Weights of a small image diffusion model.
Model: 8.16M parameters, 64-pixel images, arch unet, norm groupnorm, activation elu, widths [96, 192, 192].
Training: soap at rate 0.0045, 15300 steps, batches of 128.
Data: 194171 training examples, 10.1 epochs.
Rows from block 6 of a small image diffusion model, named by matrix and row number. Each number is 200 + 20 x the weight over its row's rms, rounded and kept within 0 to 999. All counts start at 0. After the name is the row's rms in percent of the matrix's.
After each channel's rows are labels from the 100 images, of 14976 (inputs lightly noised), where the channel reaches its highest value: "colour at peak" is the nearest of a few named colours to the mean colour under the peak; "strongest on" is what is common among them. Only what is clearly more common there than usual is listed. The data: microscope photos of single blood and bone marrow cells.
# convs0: first 3x3 conv (model.decb.0.0.convs.0.weight, 192x384x3x3, each kernel summed), inputs 192-383

convs0.2,127,177,167,210,208,184,193,223,201,209,199,168,165,185,182,197,173,184,207,165,189,197,152,176,173,177,192,168,161,203,184,171,184,208,188,195,210,227,197,219,192,192,215,183,223,185,180,161,215,194,183,214,245,195,204,191,178,200,208,199,208,202,207,214,185,206,185,183,170,231,208,218,189,203,205,196,205,218,188,222,236,216,207,208,176,197,187,204,207,211,202,172,203,206,219,198,224,239,242,136,211,181,194,218,221,197,250,143,222,231,182,222,214,186,184,189,224,209,258,173,219,214,202,187,222,201,160,201,214,187,207,170,243,209,164,194,189,217,227,209,207,237,215,208,226,174,199,191,217,193,206,210,206,203,191,204,180,196,213,179,146,180,179,183,202,204,215,194,195,198,206,191,228,191,174,180,194,188,215,181,216,200,215,214,204,213,162,205,219,222,202,200,184
colour at peak: blue
strongest on: cell type: erythroblast

convs0.164,091,223,159,190,272,256,216,239,183,225,231,227,187,205,223,216,196,192,214,177,161,232,222,185,186,208,227,227,166,198,213,160,178,204,168,196,214,201,212,182,227,181,130,204,216,225,218,173,218,213,245,230,186,219,222,171,212,187,195,203,223,200,202,228,204,208,188,208,214,154,208,219,179,181,208,188,228,217,152,207,205,202,197,197,172,226,174,215,201,232,190,218,177,203,203,214,190,195,205,189,186,175,191,218,179,199,234,203,233,218,218,179,175,199,193,184,205,202,195,206,209,237,253,214,193,202,228,172,221,190,189,156,172,207,265,173,175,205,222,213,191,190,228,222,229,203,202,174,211,175,204,163,181,211,184,190,211,129,242,194,212,159,184,237,232,199,207,166,178,167,155,260,184,188,181,211,186,195,189,203,146,150,212,222,165,207,182,219,150,225,211,178,213
colour at peak: grey
strongest on: smear: peripheral blood

convs0.128,078,206,188,152,205,204,173,236,200,225,203,210,186,209,192,190,163,198,214,211,192,185,188,238,222,208,195,176,206,194,190,252,230,187,202,195,215,180,177,191,190,214,174,202,205,209,219,193,213,203,197,207,162,190,183,195,211,186,202,191,191,213,187,183,238,182,157,201,217,186,223,204,196,205,240,177,229,167,215,202,236,189,241,206,211,177,177,198,234,282,159,226,200,234,228,222,227,182,204,167,182,286,192,162,179,213,178,243,184,216,236,225,206,137,237,186,247,210,227,208,168,219,199,169,219,209,208,169,194,225,200,203,183,186,236,180,191,197,235,201,203,157,203,190,191,152,208,183,218,207,235,172,182,208,233,204,210,213,168,187,189,174,179,206,223,186,206,213,206,191,224,186,209,216,181,202,159,218,209,236,215,202,206,209,207,202,213,178,154,192,204,221,183
colour at peak: pink
strongest on: cell type: artefact

convs0.102,135,238,205,220,176,206,201,263,194,179,198,216,193,189,191,205,201,212,197,188,174,212,223,182,156,181,182,175,175,211,182,217,198,220,224,196,144,224,245,244,186,214,228,192,220,201,200,172,219,175,209,194,239,213,209,201,157,201,172,174,177,221,202,194,231,193,208,229,182,205,199,195,192,195,178,199,191,204,186,190,228,180,199,199,164,222,218,196,160,198,191,172,236,196,174,187,181,214,244,218,224,158,189,231,193,220,215,232,224,180,210,166,214,183,180,193,172,239,242,174,161,215,230,189,207,217,181,232,198,214,214,246,186,202,200,189,193,136,238,192,169,252,218,178,215,199,211,233,212,193,192,214,212,192,223,217,196,245,205,214,195,201,236,222,210,195,225,210,198,204,199,108,218,216,227,171,187,210,206,199,193,172,201,219,194,188,194,188,198,226,205,124,228
colour at peak: black; blue
strongest on: cell type: erythroblast

convs0.85,093,164,195,202,232,228,181,206,193,234,179,183,222,242,186,185,202,195,163,171,200,170,149,212,143,217,204,155,169,185,187,237,200,188,206,184,177,194,213,205,188,175,220,224,211,202,198,205,217,191,204,224,192,182,177,231,208,208,206,185,196,190,143,225,189,208,218,186,211,158,219,209,233,229,201,204,177,185,218,217,229,208,178,198,198,172,209,231,257,213,168,202,222,216,207,165,226,202,206,189,228,232,201,155,194,141,160,163,200,181,235,228,256,161,203,196,206,194,189,166,180,194,207,162,181,195,198,181,197,211,235,157,186,172,201,213,203,195,198,243,198,179,236,174,183,201,198,190,211,181,267,236,202,172,251,192,180,197,165,199,194,194,202,201,164,203,235,178,248,220,211,200,227,207,207,214,251,218,202,221,159,158,199,168,179,208,184,171,230,200,191,168,215
colour at peak: purple
strongest on: smear: peripheral blood

convs0.112,077,200,221,241,224,210,178,213,213,196,197,224,186,207,152,166,176,223,205,256,203,209,162,162,179,206,219,229,221,223,213,206,180,213,209,202,198,179,190,261,205,179,235,181,204,199,188,205,176,162,183,210,188,197,189,192,159,196,213,135,176,162,234,182,223,202,211,222,219,227,186,183,192,229,187,174,181,215,218,215,192,215,173,219,198,169,229,210,183,176,206,203,183,204,189,215,179,167,165,180,186,235,212,203,204,159,171,197,197,243,216,185,196,200,236,250,221,208,192,192,176,218,226,200,226,215,194,158,198,197,216,235,197,240,139,176,213,194,260,204,189,196,179,166,203,197,188,229,195,187,217,186,182,182,207,224,175,181,189,203,210,177,242,196,236,209,198,185,219,199,236,164,219,207,197,198,193,204,187,161,176,214,203,189,221,211,202,171,191,243,171,186,198
colour at peak: blue; purple
strongest on: smear: peripheral blood; cell type: segmented neutrophil

convs0.78,107,202,250,207,227,234,277,218,219,250,204,210,218,168,171,179,206,222,227,199,246,192,251,201,227,173,190,212,205,221,204,206,229,202,216,177,204,202,237,217,200,189,182,204,183,222,197,215,200,194,165,198,232,232,177,181,212,197,191,197,208,219,223,241,188,196,184,225,189,209,192,192,173,218,216,176,220,176,203,178,250,203,186,169,173,223,222,162,172,188,275,192,203,170,244,220,193,172,203,205,201,232,207,189,194,166,156,214,206,206,173,204,189,111,205,181,149,197,159,229,164,134,179,212,193,180,209,204,174,167,270,186,223,195,199,221,137,178,199,191,208,204,185,173,165,160,197,212,224,169,217,237,195,199,209,209,161,246,209,151,205,222,174,199,204,181,157,179,199,185,210,205,237,190,201,194,203,195,197,205,213,208,188,213,196,194,187,189,175,178,192,205,157
colour at peak: white
strongest on: cell type: artefact

convs0.180,116,197,175,243,225,224,119,240,222,213,190,211,217,188,163,157,162,202,198,188,210,194,200,188,203,186,200,211,165,201,223,121,178,188,212,198,186,205,225,233,222,214,213,208,247,215,231,177,252,161,224,156,193,183,170,226,200,190,191,209,211,198,220,216,216,198,165,209,213,213,209,158,163,204,200,186,214,177,212,201,173,207,198,211,143,190,195,206,177,182,188,213,203,215,210,170,178,249,182,177,207,233,166,199,179,179,219,138,197,197,194,173,189,186,189,173,196,114,182,207,200,194,169,194,193,180,196,226,181,204,229,195,193,167,154,186,181,214,192,168,208,187,198,191,190,236,171,195,155,238,259,206,190,220,190,191,149,247,231,160,216,242,208,218,173,208,222,210,215,204,209,173,201,200,218,223,228,219,187,230,219,185,203,228,220,234,172,185,184,246,206,279,236
colour at peak: white
strongest on: smear: peripheral blood

convs0.105,085,181,194,206,210,177,183,194,208,186,209,230,210,164,194,215,220,194,210,248,216,213,217,195,184,200,201,189,206,206,170,206,211,213,177,233,188,237,206,199,203,182,234,220,215,195,202,182,166,182,231,183,212,203,191,226,216,192,207,222,215,185,192,222,207,183,226,168,211,207,196,199,182,203,190,222,184,180,213,177,228,200,226,186,247,177,217,213,223,225,197,199,223,196,178,135,188,182,258,204,186,191,171,250,197,197,192,193,191,213,227,240,234,213,184,183,206,209,186,205,180,162,240,167,203,230,206,221,165,221,213,190,180,190,162,172,173,193,231,191,186,197,198,184,200,191,184,168,203,208,263,199,190,194,203,215,175,207,138,176,208,164,220,208,232,230,210,233,224,237,240,173,192,239,179,204,208,198,178,187,216,156,182,286,200,207,197,171,155,214,189,185,203
colour at peak: purple
strongest on: smear: peripheral blood; cell type: segmented neutrophil

convs0.126,103,236,229,245,203,197,232,239,214,235,193,217,229,186,191,212,196,224,229,185,170,220,211,197,202,254,206,208,219,200,223,217,217,238,206,213,178,213,202,238,220,252,182,215,228,209,202,212,239,196,232,216,221,208,181,180,193,202,191,225,212,237,226,201,236,228,191,208,232,234,217,179,215,202,202,215,215,197,214,233,216,223,254,239,183,230,216,251,213,235,210,226,191,223,221,208,180,220,202,208,193,189,193,209,188,181,189,189,208,195,210,173,203,126,188,170,196,187,162,144,202,230,214,189,179,158,199,188,195,207,130,127,197,175,201,205,238,194,207,159,178,196,184,188,166,213,211,221,223,189,217,219,224,185,217,233,229,217,199,193,201,155,215,156,252,229,259,201,201,218,183,207,187,209,237,205,214,199,204,169,205,247,240,182,203,221,196,268,178,228,236,269,207
colour at peak: white
strongest on: cell type: artefact

convs0.24,113,197,231,205,234,201,198,227,190,226,194,176,179,217,162,183,207,202,176,221,202,213,195,195,224,191,187,200,178,197,175,153,210,201,190,220,233,226,192,190,224,220,236,209,213,182,187,190,185,211,182,211,254,215,209,149,195,194,195,228,220,187,222,229,168,190,242,191,238,230,221,200,241,176,178,195,189,200,190,211,231,195,197,227,162,228,214,208,171,197,166,186,201,187,195,156,209,212,265,220,260,171,197,236,206,198,209,248,246,197,172,202,198,238,200,181,240,181,190,201,214,194,238,196,198,180,213,198,172,212,207,215,256,203,190,182,176,186,155,156,236,180,170,196,164,197,186,172,204,217,183,188,198,210,187,195,177,211,243,190,198,208,207,185,200,192,210,186,193,170,109,161,204,190,189,190,198,209,182,234,207,207,174,196,221,189,195,221,219,192,216,236,185
colour at peak: pink
strongest on: cell type: erythroblast

convs0.191,096,212,220,212,189,238,231,178,167,202,185,221,189,180,131,198,212,198,192,173,220,199,193,210,204,205,220,214,192,226,245,157,215,188,216,202,175,228,217,202,217,182,224,168,194,220,233,157,186,183,203,195,138,203,229,260,181,243,210,200,165,164,188,207,210,209,178,187,188,198,218,202,222,157,188,199,171,236,189,192,222,151,175,222,231,179,183,236,181,205,244,186,205,181,226,160,175,169,126,212,138,240,205,166,196,157,189,252,199,214,217,185,194,221,225,213,178,197,205,221,157,215,186,199,228,189,213,178,193,226,189,236,187,196,209,206,198,229,209,201,230,185,212,197,209,196,232,203,246,191,200,201,243,219,211,198,181,205,188,159,196,179,202,186,197,229,224,176,191,207,224,186,247,246,224,213,232,215,220,188,236,170,244,186,228,216,206,201,209,209,171,137,196
colour at peak: blue
strongest on: cell type: artefact; cell type: blast

convs0.96,092,176,250,223,206,182,166,202,189,206,187,215,219,178,161,205,213,214,195,254,153,240,146,191,212,234,223,192,245,194,228,184,194,220,227,237,191,199,211,203,218,211,182,191,213,217,217,240,202,190,238,228,233,189,148,221,171,187,222,192,196,181,200,184,215,174,215,190,219,266,187,213,210,222,207,215,212,178,217,198,216,208,173,161,176,229,216,187,225,202,212,198,214,185,191,238,159,225,170,191,179,153,182,206,200,190,207,245,183,251,192,233,206,211,196,220,228,217,174,215,178,246,213,190,215,197,198,153,191,177,176,197,188,152,176,183,184,206,207,154,187,225,202,165,165,216,209,230,216,228,225,203,211,218,198,204,163,211,187,226,202,215,223,173,172,193,217,206,255,147,229,216,204,223,204,223,187,198,181,196,240,175,215,208,258,215,184,208,211,222,216,211,189
colour at peak: grey
strongest on: cell type: erythroblast

convs0.174,121,196,183,195,222,200,198,218,192,218,177,175,223,188,179,208,204,196,218,185,234,174,187,199,197,244,227,259,158,199,210,162,158,201,174,200,114,168,212,211,202,207,181,219,195,236,201,169,224,183,195,217,233,172,200,189,185,212,198,190,186,193,138,211,231,185,209,187,212,218,204,189,231,190,170,221,207,183,201,189,213,214,212,200,200,187,202,208,186,164,201,209,199,207,188,199,201,224,153,235,207,187,174,163,214,208,207,188,195,248,189,219,209,224,176,166,208,171,218,186,147,229,225,196,261,166,216,221,208,246,211,215,175,222,182,213,175,216,192,154,191,248,183,175,190,203,169,153,192,231,195,229,212,184,210,219,169,176,230,166,229,187,219,209,192,202,186,190,179,187,190,189,207,197,199,211,217,215,178,229,203,212,209,194,208,178,160,233,195,216,219,255,192
colour at peak: pink
strongest on: cell type: artefact

convs0.62,094,197,153,147,226,177,195,148,218,231,210,214,226,220,158,187,184,234,197,174,215,196,159,205,247,207,192,182,170,184,201,284,181,214,195,163,213,175,173,172,185,166,184,219,195,199,205,213,166,212,185,217,182,217,190,190,228,165,215,194,221,207,191,214,169,171,219,181,198,203,205,199,203,195,217,196,228,219,239,232,231,170,194,208,197,157,170,201,232,225,189,221,186,197,201,182,198,221,221,197,204,199,176,164,194,183,218,171,190,175,208,248,189,215,246,202,194,234,196,149,207,218,227,217,202,222,214,169,206,156,201,217,183,191,231,185,231,211,226,144,186,202,210,238,235,186,222,176,189,217,173,174,217,175,192,197,235,284,192,199,230,163,220,192,189,201,163,223,211,214,212,219,181,172,201,188,206,193,182,168,194,221,187,202,164,218,215,204,218,201,169,232,128
colour at peak: pink
strongest on: cell type: artefact

convs0.60,162,257,186,205,216,184,156,226,206,218,189,181,232,193,253,187,189,228,216,225,196,191,148,202,208,215,211,179,215,214,223,189,204,210,215,168,175,175,213,211,205,237,285,202,203,205,217,216,198,171,161,224,224,226,182,187,183,177,184,214,215,190,183,198,202,197,187,213,179,215,207,208,235,198,208,185,207,199,183,214,210,167,169,174,220,240,207,180,196,168,223,193,227,192,195,191,216,141,169,165,184,202,218,209,206,187,216,168,74,242,212,226,208,178,217,195,203,189,222,209,226,196,189,193,194,237,193,168,176,202,162,234,182,206,180,205,215,178,278,208,221,208,214,177,190,217,178,177,194,201,196,193,175,201,203,207,189,226,231,183,222,224,199,200,215,215,192,204,198,207,177,127,199,198,197,190,218,207,198,183,209,199,212,232,173,196,183,213,207,186,215,215,179
colour at peak: blue
strongest on: cell type: segmented neutrophil; smear: peripheral blood

convs0.48,096,215,186,212,216,203,194,177,223,170,242,202,183,193,195,198,189,185,218,166,182,233,204,167,209,213,197,200,184,207,237,197,205,237,231,217,188,177,215,184,229,204,183,204,173,214,222,210,213,177,251,188,194,206,146,191,214,159,197,218,212,204,197,202,177,204,191,189,191,189,208,166,217,212,193,188,193,199,227,187,205,202,226,185,246,176,208,203,255,190,202,192,196,214,215,181,173,261,213,167,210,278,202,201,210,169,155,170,185,178,194,181,207,163,191,195,225,179,192,129,252,193,222,168,207,163,173,226,167,197,194,157,205,197,180,176,243,202,231,204,181,250,218,203,192,170,231,205,233,213,140,185,207,258,209,176,149,187,164,194,179,188,176,226,165,186,238,172,192,219,251,181,211,219,181,208,217,208,204,167,179,190,172,179,192,203,237,181,191,240,184,175,245
colour at peak: black
strongest on: smear: peripheral blood

convs0.8,087,190,222,185,217,213,164,194,187,214,209,186,164,195,179,182,210,219,175,188,229,233,209,187,194,224,208,201,192,199,199,205,203,182,251,186,208,197,223,198,187,193,190,221,214,192,190,159,209,192,188,189,213,233,184,217,188,177,195,222,226,170,217,209,185,221,167,186,208,201,209,208,178,214,204,228,206,172,198,186,204,177,248,162,221,188,211,216,212,172,174,174,202,152,192,224,229,154,177,218,215,193,223,204,186,173,176,170,223,210,212,205,199,213,198,179,194,170,201,191,202,243,210,206,166,233,192,202,191,186,214,210,208,234,186,240,186,173,177,216,187,157,156,186,199,206,188,206,189,219,178,220,204,206,211,178,203,187,171,158,222,219,193,178,231,178,198,186,206,188,181,191,234,212,194,231,201,204,200,197,186,192,172,194,215,200,173,194,210,199,226,209,196
colour at peak: white
strongest on: smear: peripheral blood

convs0.152,128,181,215,195,222,221,211,201,209,216,187,176,219,170,168,174,172,172,229,200,216,180,194,206,182,213,196,179,165,188,182,208,188,196,181,218,219,235,206,239,190,183,199,166,227,169,219,226,207,227,166,202,141,205,218,177,222,198,206,210,181,205,197,190,215,202,189,244,193,182,199,183,206,170,215,199,210,172,198,196,193,161,217,197,157,180,180,185,167,184,199,185,155,208,181,296,171,191,147,223,204,181,224,204,223,218,186,163,171,181,219,187,198,196,192,200,226,195,170,226,190,209,211,236,231,161,184,225,197,214,159,212,199,232,181,171,143,252,232,259,213,211,224,242,205,213,181,190,192,251,173,183,184,200,198,188,200,257,253,192,213,207,191,222,216,208,161,189,198,176,168,227,207,193,192,188,195,174,211,182,203,190,210,139,180,186,251,241,197,191,176,222,183
colour at peak: black
strongest on: cell type: erythroblast

convs0.40,110,218,192,215,210,194,170,214,218,248,224,234,209,185,192,169,204,219,201,233,197,174,188,195,226,202,211,195,202,214,199,166,194,204,216,216,181,194,173,210,190,163,220,195,211,197,200,196,198,195,187,195,173,205,185,209,199,201,177,187,195,202,206,178,218,207,200,211,217,200,158,216,220,177,193,249,177,194,194,270,185,182,202,171,193,209,178,207,222,198,199,200,218,197,197,197,192,213,263,105,222,211,181,198,170,217,218,170,190,190,204,174,192,209,211,203,209,147,200,196,205,225,195,209,190,167,155,189,186,208,208,217,205,196,161,195,204,208,201,207,241,231,192,207,173,210,227,178,213,258,183,189,192,206,199,213,184,190,241,178,215,209,200,192,195,228,213,212,205,190,180,197,204,210,199,192,234,211,206,173,233,205,225,216,191,204,188,196,211,181,180,223,223
colour at peak: pink
strongest on: smear: peripheral blood

convs0.93,115,164,168,190,204,194,178,211,217,189,203,209,195,187,206,195,170,191,212,203,204,174,163,209,213,198,189,174,182,193,215,167,172,217,206,187,196,171,184,228,181,227,191,182,185,185,198,220,227,176,209,214,228,196,190,187,218,167,150,168,187,176,207,181,213,156,238,162,198,211,201,193,215,196,176,176,213,187,207,231,204,148,193,183,190,225,200,157,186,215,189,221,186,241,162,196,206,204,171,206,205,186,169,232,172,226,187,174,211,185,139,225,246,242,220,201,250,210,216,253,201,209,214,235,214,168,253,233,214,207,206,189,171,227,183,207,202,175,165,184,176,236,190,157,221,189,242,196,180,234,190,222,206,192,204,192,170,180,230,160,194,223,191,203,206,213,195,160,203,197,188,208,192,225,177,217,162,223,156,188,226,221,260,182,190,185,204,199,229,231,194,216,178
colour at peak: pink
strongest on: smear: peripheral blood

convs0.155,105,216,166,167,243,210,203,200,208,220,188,205,205,173,158,194,219,226,191,201,196,210,196,216,204,188,180,187,274,188,183,246,187,176,215,172,192,216,189,186,215,195,181,191,186,203,201,132,226,215,169,192,179,223,229,209,224,207,173,224,225,230,200,221,174,223,238,170,228,162,226,202,197,201,200,172,213,170,205,148,205,199,207,187,211,198,222,191,192,196,175,171,174,175,206,208,179,193,219,197,191,205,194,203,185,233,196,185,180,205,202,213,206,224,243,215,254,216,220,234,208,164,221,225,225,210,205,189,211,213,173,213,210,201,149,202,242,194,145,203,183,172,199,181,222,194,228,209,171,158,198,210,218,175,191,205,205,183,151,243,212,176,218,204,243,195,228,231,197,185,208,181,176,190,196,187,183,210,197,225,236,229,200,247,189,211,202,159,160,186,200,164,195
colour at peak: grey
strongest on: cell type: segmented neutrophil; smear: peripheral blood

convs0.97,115,221,210,207,196,180,208,214,199,248,173,181,194,192,170,196,203,225,192,150,219,200,225,195,186,203,229,240,194,165,224,208,193,195,171,198,196,208,210,189,209,207,288,214,178,201,224,230,210,180,207,152,191,220,203,247,148,195,185,197,196,182,203,207,165,165,137,190,198,233,167,194,186,199,177,206,169,240,208,184,205,215,221,214,206,222,200,191,201,186,191,186,183,179,185,224,265,204,220,202,195,185,200,172,227,140,200,208,195,250,201,199,210,190,217,175,222,162,224,191,180,181,211,159,186,239,232,203,202,156,143,226,209,175,154,223,120,199,194,265,179,181,192,170,225,262,203,210,207,242,147,205,227,205,137,187,183,192,184,196,249,224,176,195,185,181,208,162,200,185,262,225,159,223,224,188,266,202,215,198,232,179,175,243,191,217,140,206,203,228,212,217,248
colour at peak: blue
strongest on: smear: peripheral blood; cell type: segmented neutrophil

convs0.69,091,224,186,164,188,198,177,221,229,210,204,221,213,193,196,197,188,186,230,139,203,203,167,179,191,223,188,153,167,205,195,220,163,159,214,172,178,164,142,219,203,189,200,168,245,224,184,206,183,180,186,211,157,191,179,218,228,204,209,192,239,188,193,191,180,168,130,207,199,206,215,190,239,198,182,161,204,177,207,216,197,192,221,175,192,178,226,214,225,197,209,202,224,204,211,189,240,229,181,185,185,202,230,222,225,192,184,201,178,203,202,196,186,218,202,177,213,210,211,178,229,217,173,200,218,199,181,214,198,220,219,190,198,197,200,219,216,207,183,177,189,191,170,218,207,201,189,238,210,201,165,145,204,203,205,230,210,247,189,212,186,201,219,210,184,191,222,207,177,215,179,219,165,245,215,250,155,189,204,199,192,196,190,203,207,212,188,217,193,182,214,210,197
colour at peak: pink
strongest on: smear: peripheral blood

convs0.162,083,164,283,203,220,202,224,208,183,187,210,187,172,201,205,218,201,201,197,213,210,226,247,234,211,222,206,235,203,184,175,154,206,208,184,202,210,197,224,158,210,220,159,223,198,184,190,235,223,237,234,184,227,194,222,196,190,223,207,199,178,239,214,193,203,211,201,187,212,225,212,216,184,234,209,207,185,203,219,183,215,235,179,235,176,236,228,194,223,176,172,177,175,207,198,209,209,190,213,221,205,217,194,179,204,224,135,217,195,194,203,220,219,191,182,196,203,188,207,161,155,220,226,199,200,187,189,192,165,232,148,172,227,190,262,187,170,213,156,186,214,203,156,171,182,193,193,197,222,195,211,239,252,219,226,187,208,193,226,164,220,177,203,143,181,234,214,193,221,153,158,202,216,214,238,202,197,208,192,226,186,210,170,187,193,216,205,177,187,196,199,232,235
colour at peak: white
strongest on: smear: peripheral blood; cell type: segmented neutrophil

convs0.20,104,191,211,203,159,208,183,182,207,167,194,207,191,180,250,199,188,205,181,175,210,195,258,212,189,199,207,215,206,180,201,206,187,186,211,254,219,162,210,160,214,214,210,191,203,213,200,183,213,226,203,202,244,181,208,181,216,228,188,164,182,233,233,172,170,204,168,135,226,192,187,216,187,199,208,214,219,228,180,204,197,228,214,191,187,191,185,207,167,202,187,223,196,202,167,172,185,212,243,221,216,190,187,194,199,209,220,157,197,192,228,209,194,157,243,180,220,246,220,244,188,225,274,164,203,219,178,151,201,204,231,161,243,241,268,221,167,197,203,196,200,233,217,164,207,187,257,207,201,165,228,209,236,233,180,176,196,216,216,184,195,169,186,197,191,205,241,207,208,171,198,156,180,192,210,234,211,209,227,202,187,215,216,171,191,177,167,186,158,193,180,200,222
colour at peak: grey
strongest on: cell type: eosinophil