python train.py --arch="unet" --attention=false --residual_init="zero_last" --optimizer="soap" --max_precond_dim=512 --adamw_lr_other_params=0.0016 --epochs=10.1 --warmup_steps=450
Rows from block 4 of a small image diffusion model, named by matrix and row number. Rows with one number belong to one channel. Each number is 50 + 12 x the weight over its row's rms, rounded and kept within 0 to 99. All counts start at 0. After the name is the row's rms in percent of the matrix's.
After each channel's rows are labels from the 100 images, of 14976 (inputs lightly noised), where the channel reaches its highest value: "responds to" is what is common among them; "place" is the part of the image that holds the peak. Only what is clearly more common there than usual is listed. The data: microscope photos of single blood and bone marrow cells.
# convs0: first 3x3 conv (model.mid.0.convs.0.weight, 192x192x3x3, each kernel summed), inputs 64-127
# convs1: second 3x3 conv (model.mid.0.convs.1.weight, 192x192x3x3, transposed, each kernel summed), outputs 64-127

convs0.120 118:43 33 61 64 67 36 70 62 40 40 44 39 41 49 43 72 45 56 75 49 30 47 46 63 44 38 34 46 54 62 50 61 33 59 66 26 58 33 56 55 55 62 29 46 63 45 64 60 44 72 49 64 33 38 46 45 22 57 38 41 47 52 57 45
convs1.120 096:38 60 49 26 38 46 19 44 54 63 53 52 77 48 50 54 43 44 24 58 58 62 52 36 62 72 28 70 70 61 47 44 74 41 54 61 54 43 33 50 31 47 57 35 47 49 58 43 31 44 39 66 54 57 42 51 59 36 38 59 46 36 42 29
responds to: cell type: promyelocyte
place: centre; bottom centre

convs0.97 111:55 63 77 45 69 46 71 43 34 44 35 64 46 62 62 54 23 49 55 69 35 38 61 36 44 47 71 78 44 42 45 46 35 54 29 45 51 62 51 45 46 15 70 38 84 52 73 39 67 18 32 66 52 37 39 52 69 39 37 56 53 51 48 37
convs1.97 111:43 50 35 29 48 70 47 49 35 63 49 41 78 41 47 58 39 71 28 57 55 52 57 54 60 64 47 49 55 59 47 66 41 60 47 34 48 33 52 64 62 57 36 43 57 42 58 73 48 56 42 40 42 58 49 63 33 81 56 52 46 43 84 41
responds to: smear: peripheral blood; cell type: myeloblast
place: centre

convs0.152 117:53 38 37 60 58 46 39 47 45 58 43 35 68 53 58 71 37 49 36 50 58 53 37 48 72 28 29 54 28 49 44 54 43 49 44 64 53 73 23 44 32 60 89 43 37 89 44 43 45 53 49 63 71 51 51 51 57 28 58 59 77 58 41 57
convs1.152 147:43 43 40 43 59 99 42 57 60 59 57 55 40 47 52 47 42 49 55 58 82 62 65 51 49 47 32 66 50 49 53 49 43 49 48 48 46 47 58 60 61 57 41 55 64 41 50 62 55 39 37 49 47 30 47 40 54 51 52 67 71 55 58 56
responds to: cell type: segmented neutrophil
place: top right; centre

convs0.4 098:52 55 45 56 71 42 59 52 41 30 51 56 48 65 54 41 35 49 60 61 41 60 49 39 48 55 48 48 41 73 25 42 58 65 64 50 47 41 54 47 46 47 45 60 81 54 31 31 60 59 43 80 62 64 58 70 54 32 60 67 30 32 47 34
convs1.4 095:33 42 49 48 50 65 63 46 48 53 47 58 62 53 45 41 50 36 39 40 56 38 55 58 73 42 59 68 54 52 56 56 59 26 31 44 53 47 47 52 68 48 61 50 38 59 54 51 43 32 61 14 33 43 56 54 32 58 61 47 79 59 53 45
responds to: smear: peripheral blood; cell type: artefact
place: middle right

convs0.30 108:49 42 64 47 51 26 51 31 43 38 51 49 32 54 34 60 51 32 68 45 47 34 55 59 61 53 28 58 60 43 62 55 57 53 51 44 82 35 58 46 70 61 71 56 65 63 74 62 36 46 39 40 38 67 51 46 40 90 70 62 38 48 57 37
convs1.30 098:62 42 39 48 43 68 51 55 50 54 39 61 62 70 39 50 31 70 45 33 59 54 49 46 38 52 46 59 32 59 44 35 40 33 50 52 67 44 50 52 73 42 36 45 49 17 37 46 44 53 34 56 41 29 47 64 45 74 43 51 30 47 59 48
responds to: cell type: promyelocyte
place: centre

convs0.158 095:40 50 43 37 69 53 67 33 70 27 64 32 52 46 56 59 43 71 37 72 46 31 60 48 44 40 39 56 59 51 57 49 35 51 23 55 47 63 63 53 52 43 32 81 80 52 38 30 42 64 44 55 47 79 65 44 37 62 38 42 20 52 52 64
convs1.158 104:56 50 35 44 51 28 68 47 36 56 46 38 12 27 55 57 49 55 59 21 40 69 52 65 47 53 61 56 69 64 35 34 52 51 63 52 47 57 67 59 47 41 52 21 38 33 52 55 63 13 63 46 43 62 48 43 44 08 76 53 59 34 76 18
responds to: cell type: segmented neutrophil
place: centre

convs0.138 109:45 58 41 41 45 50 69 59 60 59 56 51 61 33 58 53 61 77 44 49 52 58 52 48 24 56 45 54 45 54 67 77 50 54 38 64 63 45 63 51 52 51 49 54 39 66 43 70 57 59 74 46 59 65 41 51 28 37 36 54 37 29 39 52
convs1.138 101:66 39 65 55 53 43 46 24 47 22 54 46 44 66 46 39 48 23 54 70 48 45 39 39 60 58 58 76 45 50 43 44 37 40 49 37 35 67 43 53 41 17 45 43 51 52 43 45 51 26 55 47 44 39 49 43 41 85 58 50 60 38 29 49
responds to: cell type: promyelocyte
place: top left

convs0.71 118:44 45 49 49 65 49 60 36 61 34 58 30 48 54 60 53 68 54 41 48 53 42 53 51 46 65 45 45 40 61 33 52 59 23 71 57 68 58 69 50 31 52 68 56 53 35 37 47 39 61 55 57 47 40 49 54 62 31 54 39 44 37 51 60
convs1.71 126:56 73 53 57 35 34 48 44 50 42 27 55 05 24 39 33 65 36 37 65 61 53 47 43 42 37 22 43 56 63 51 48 51 58 39 55 48 36 36 50 65 50 65 43 50 41 46 55 33 49 41 49 50 46 54 50 38 80 39 51 27 52 39 86
responds to: smear: peripheral blood
place: top left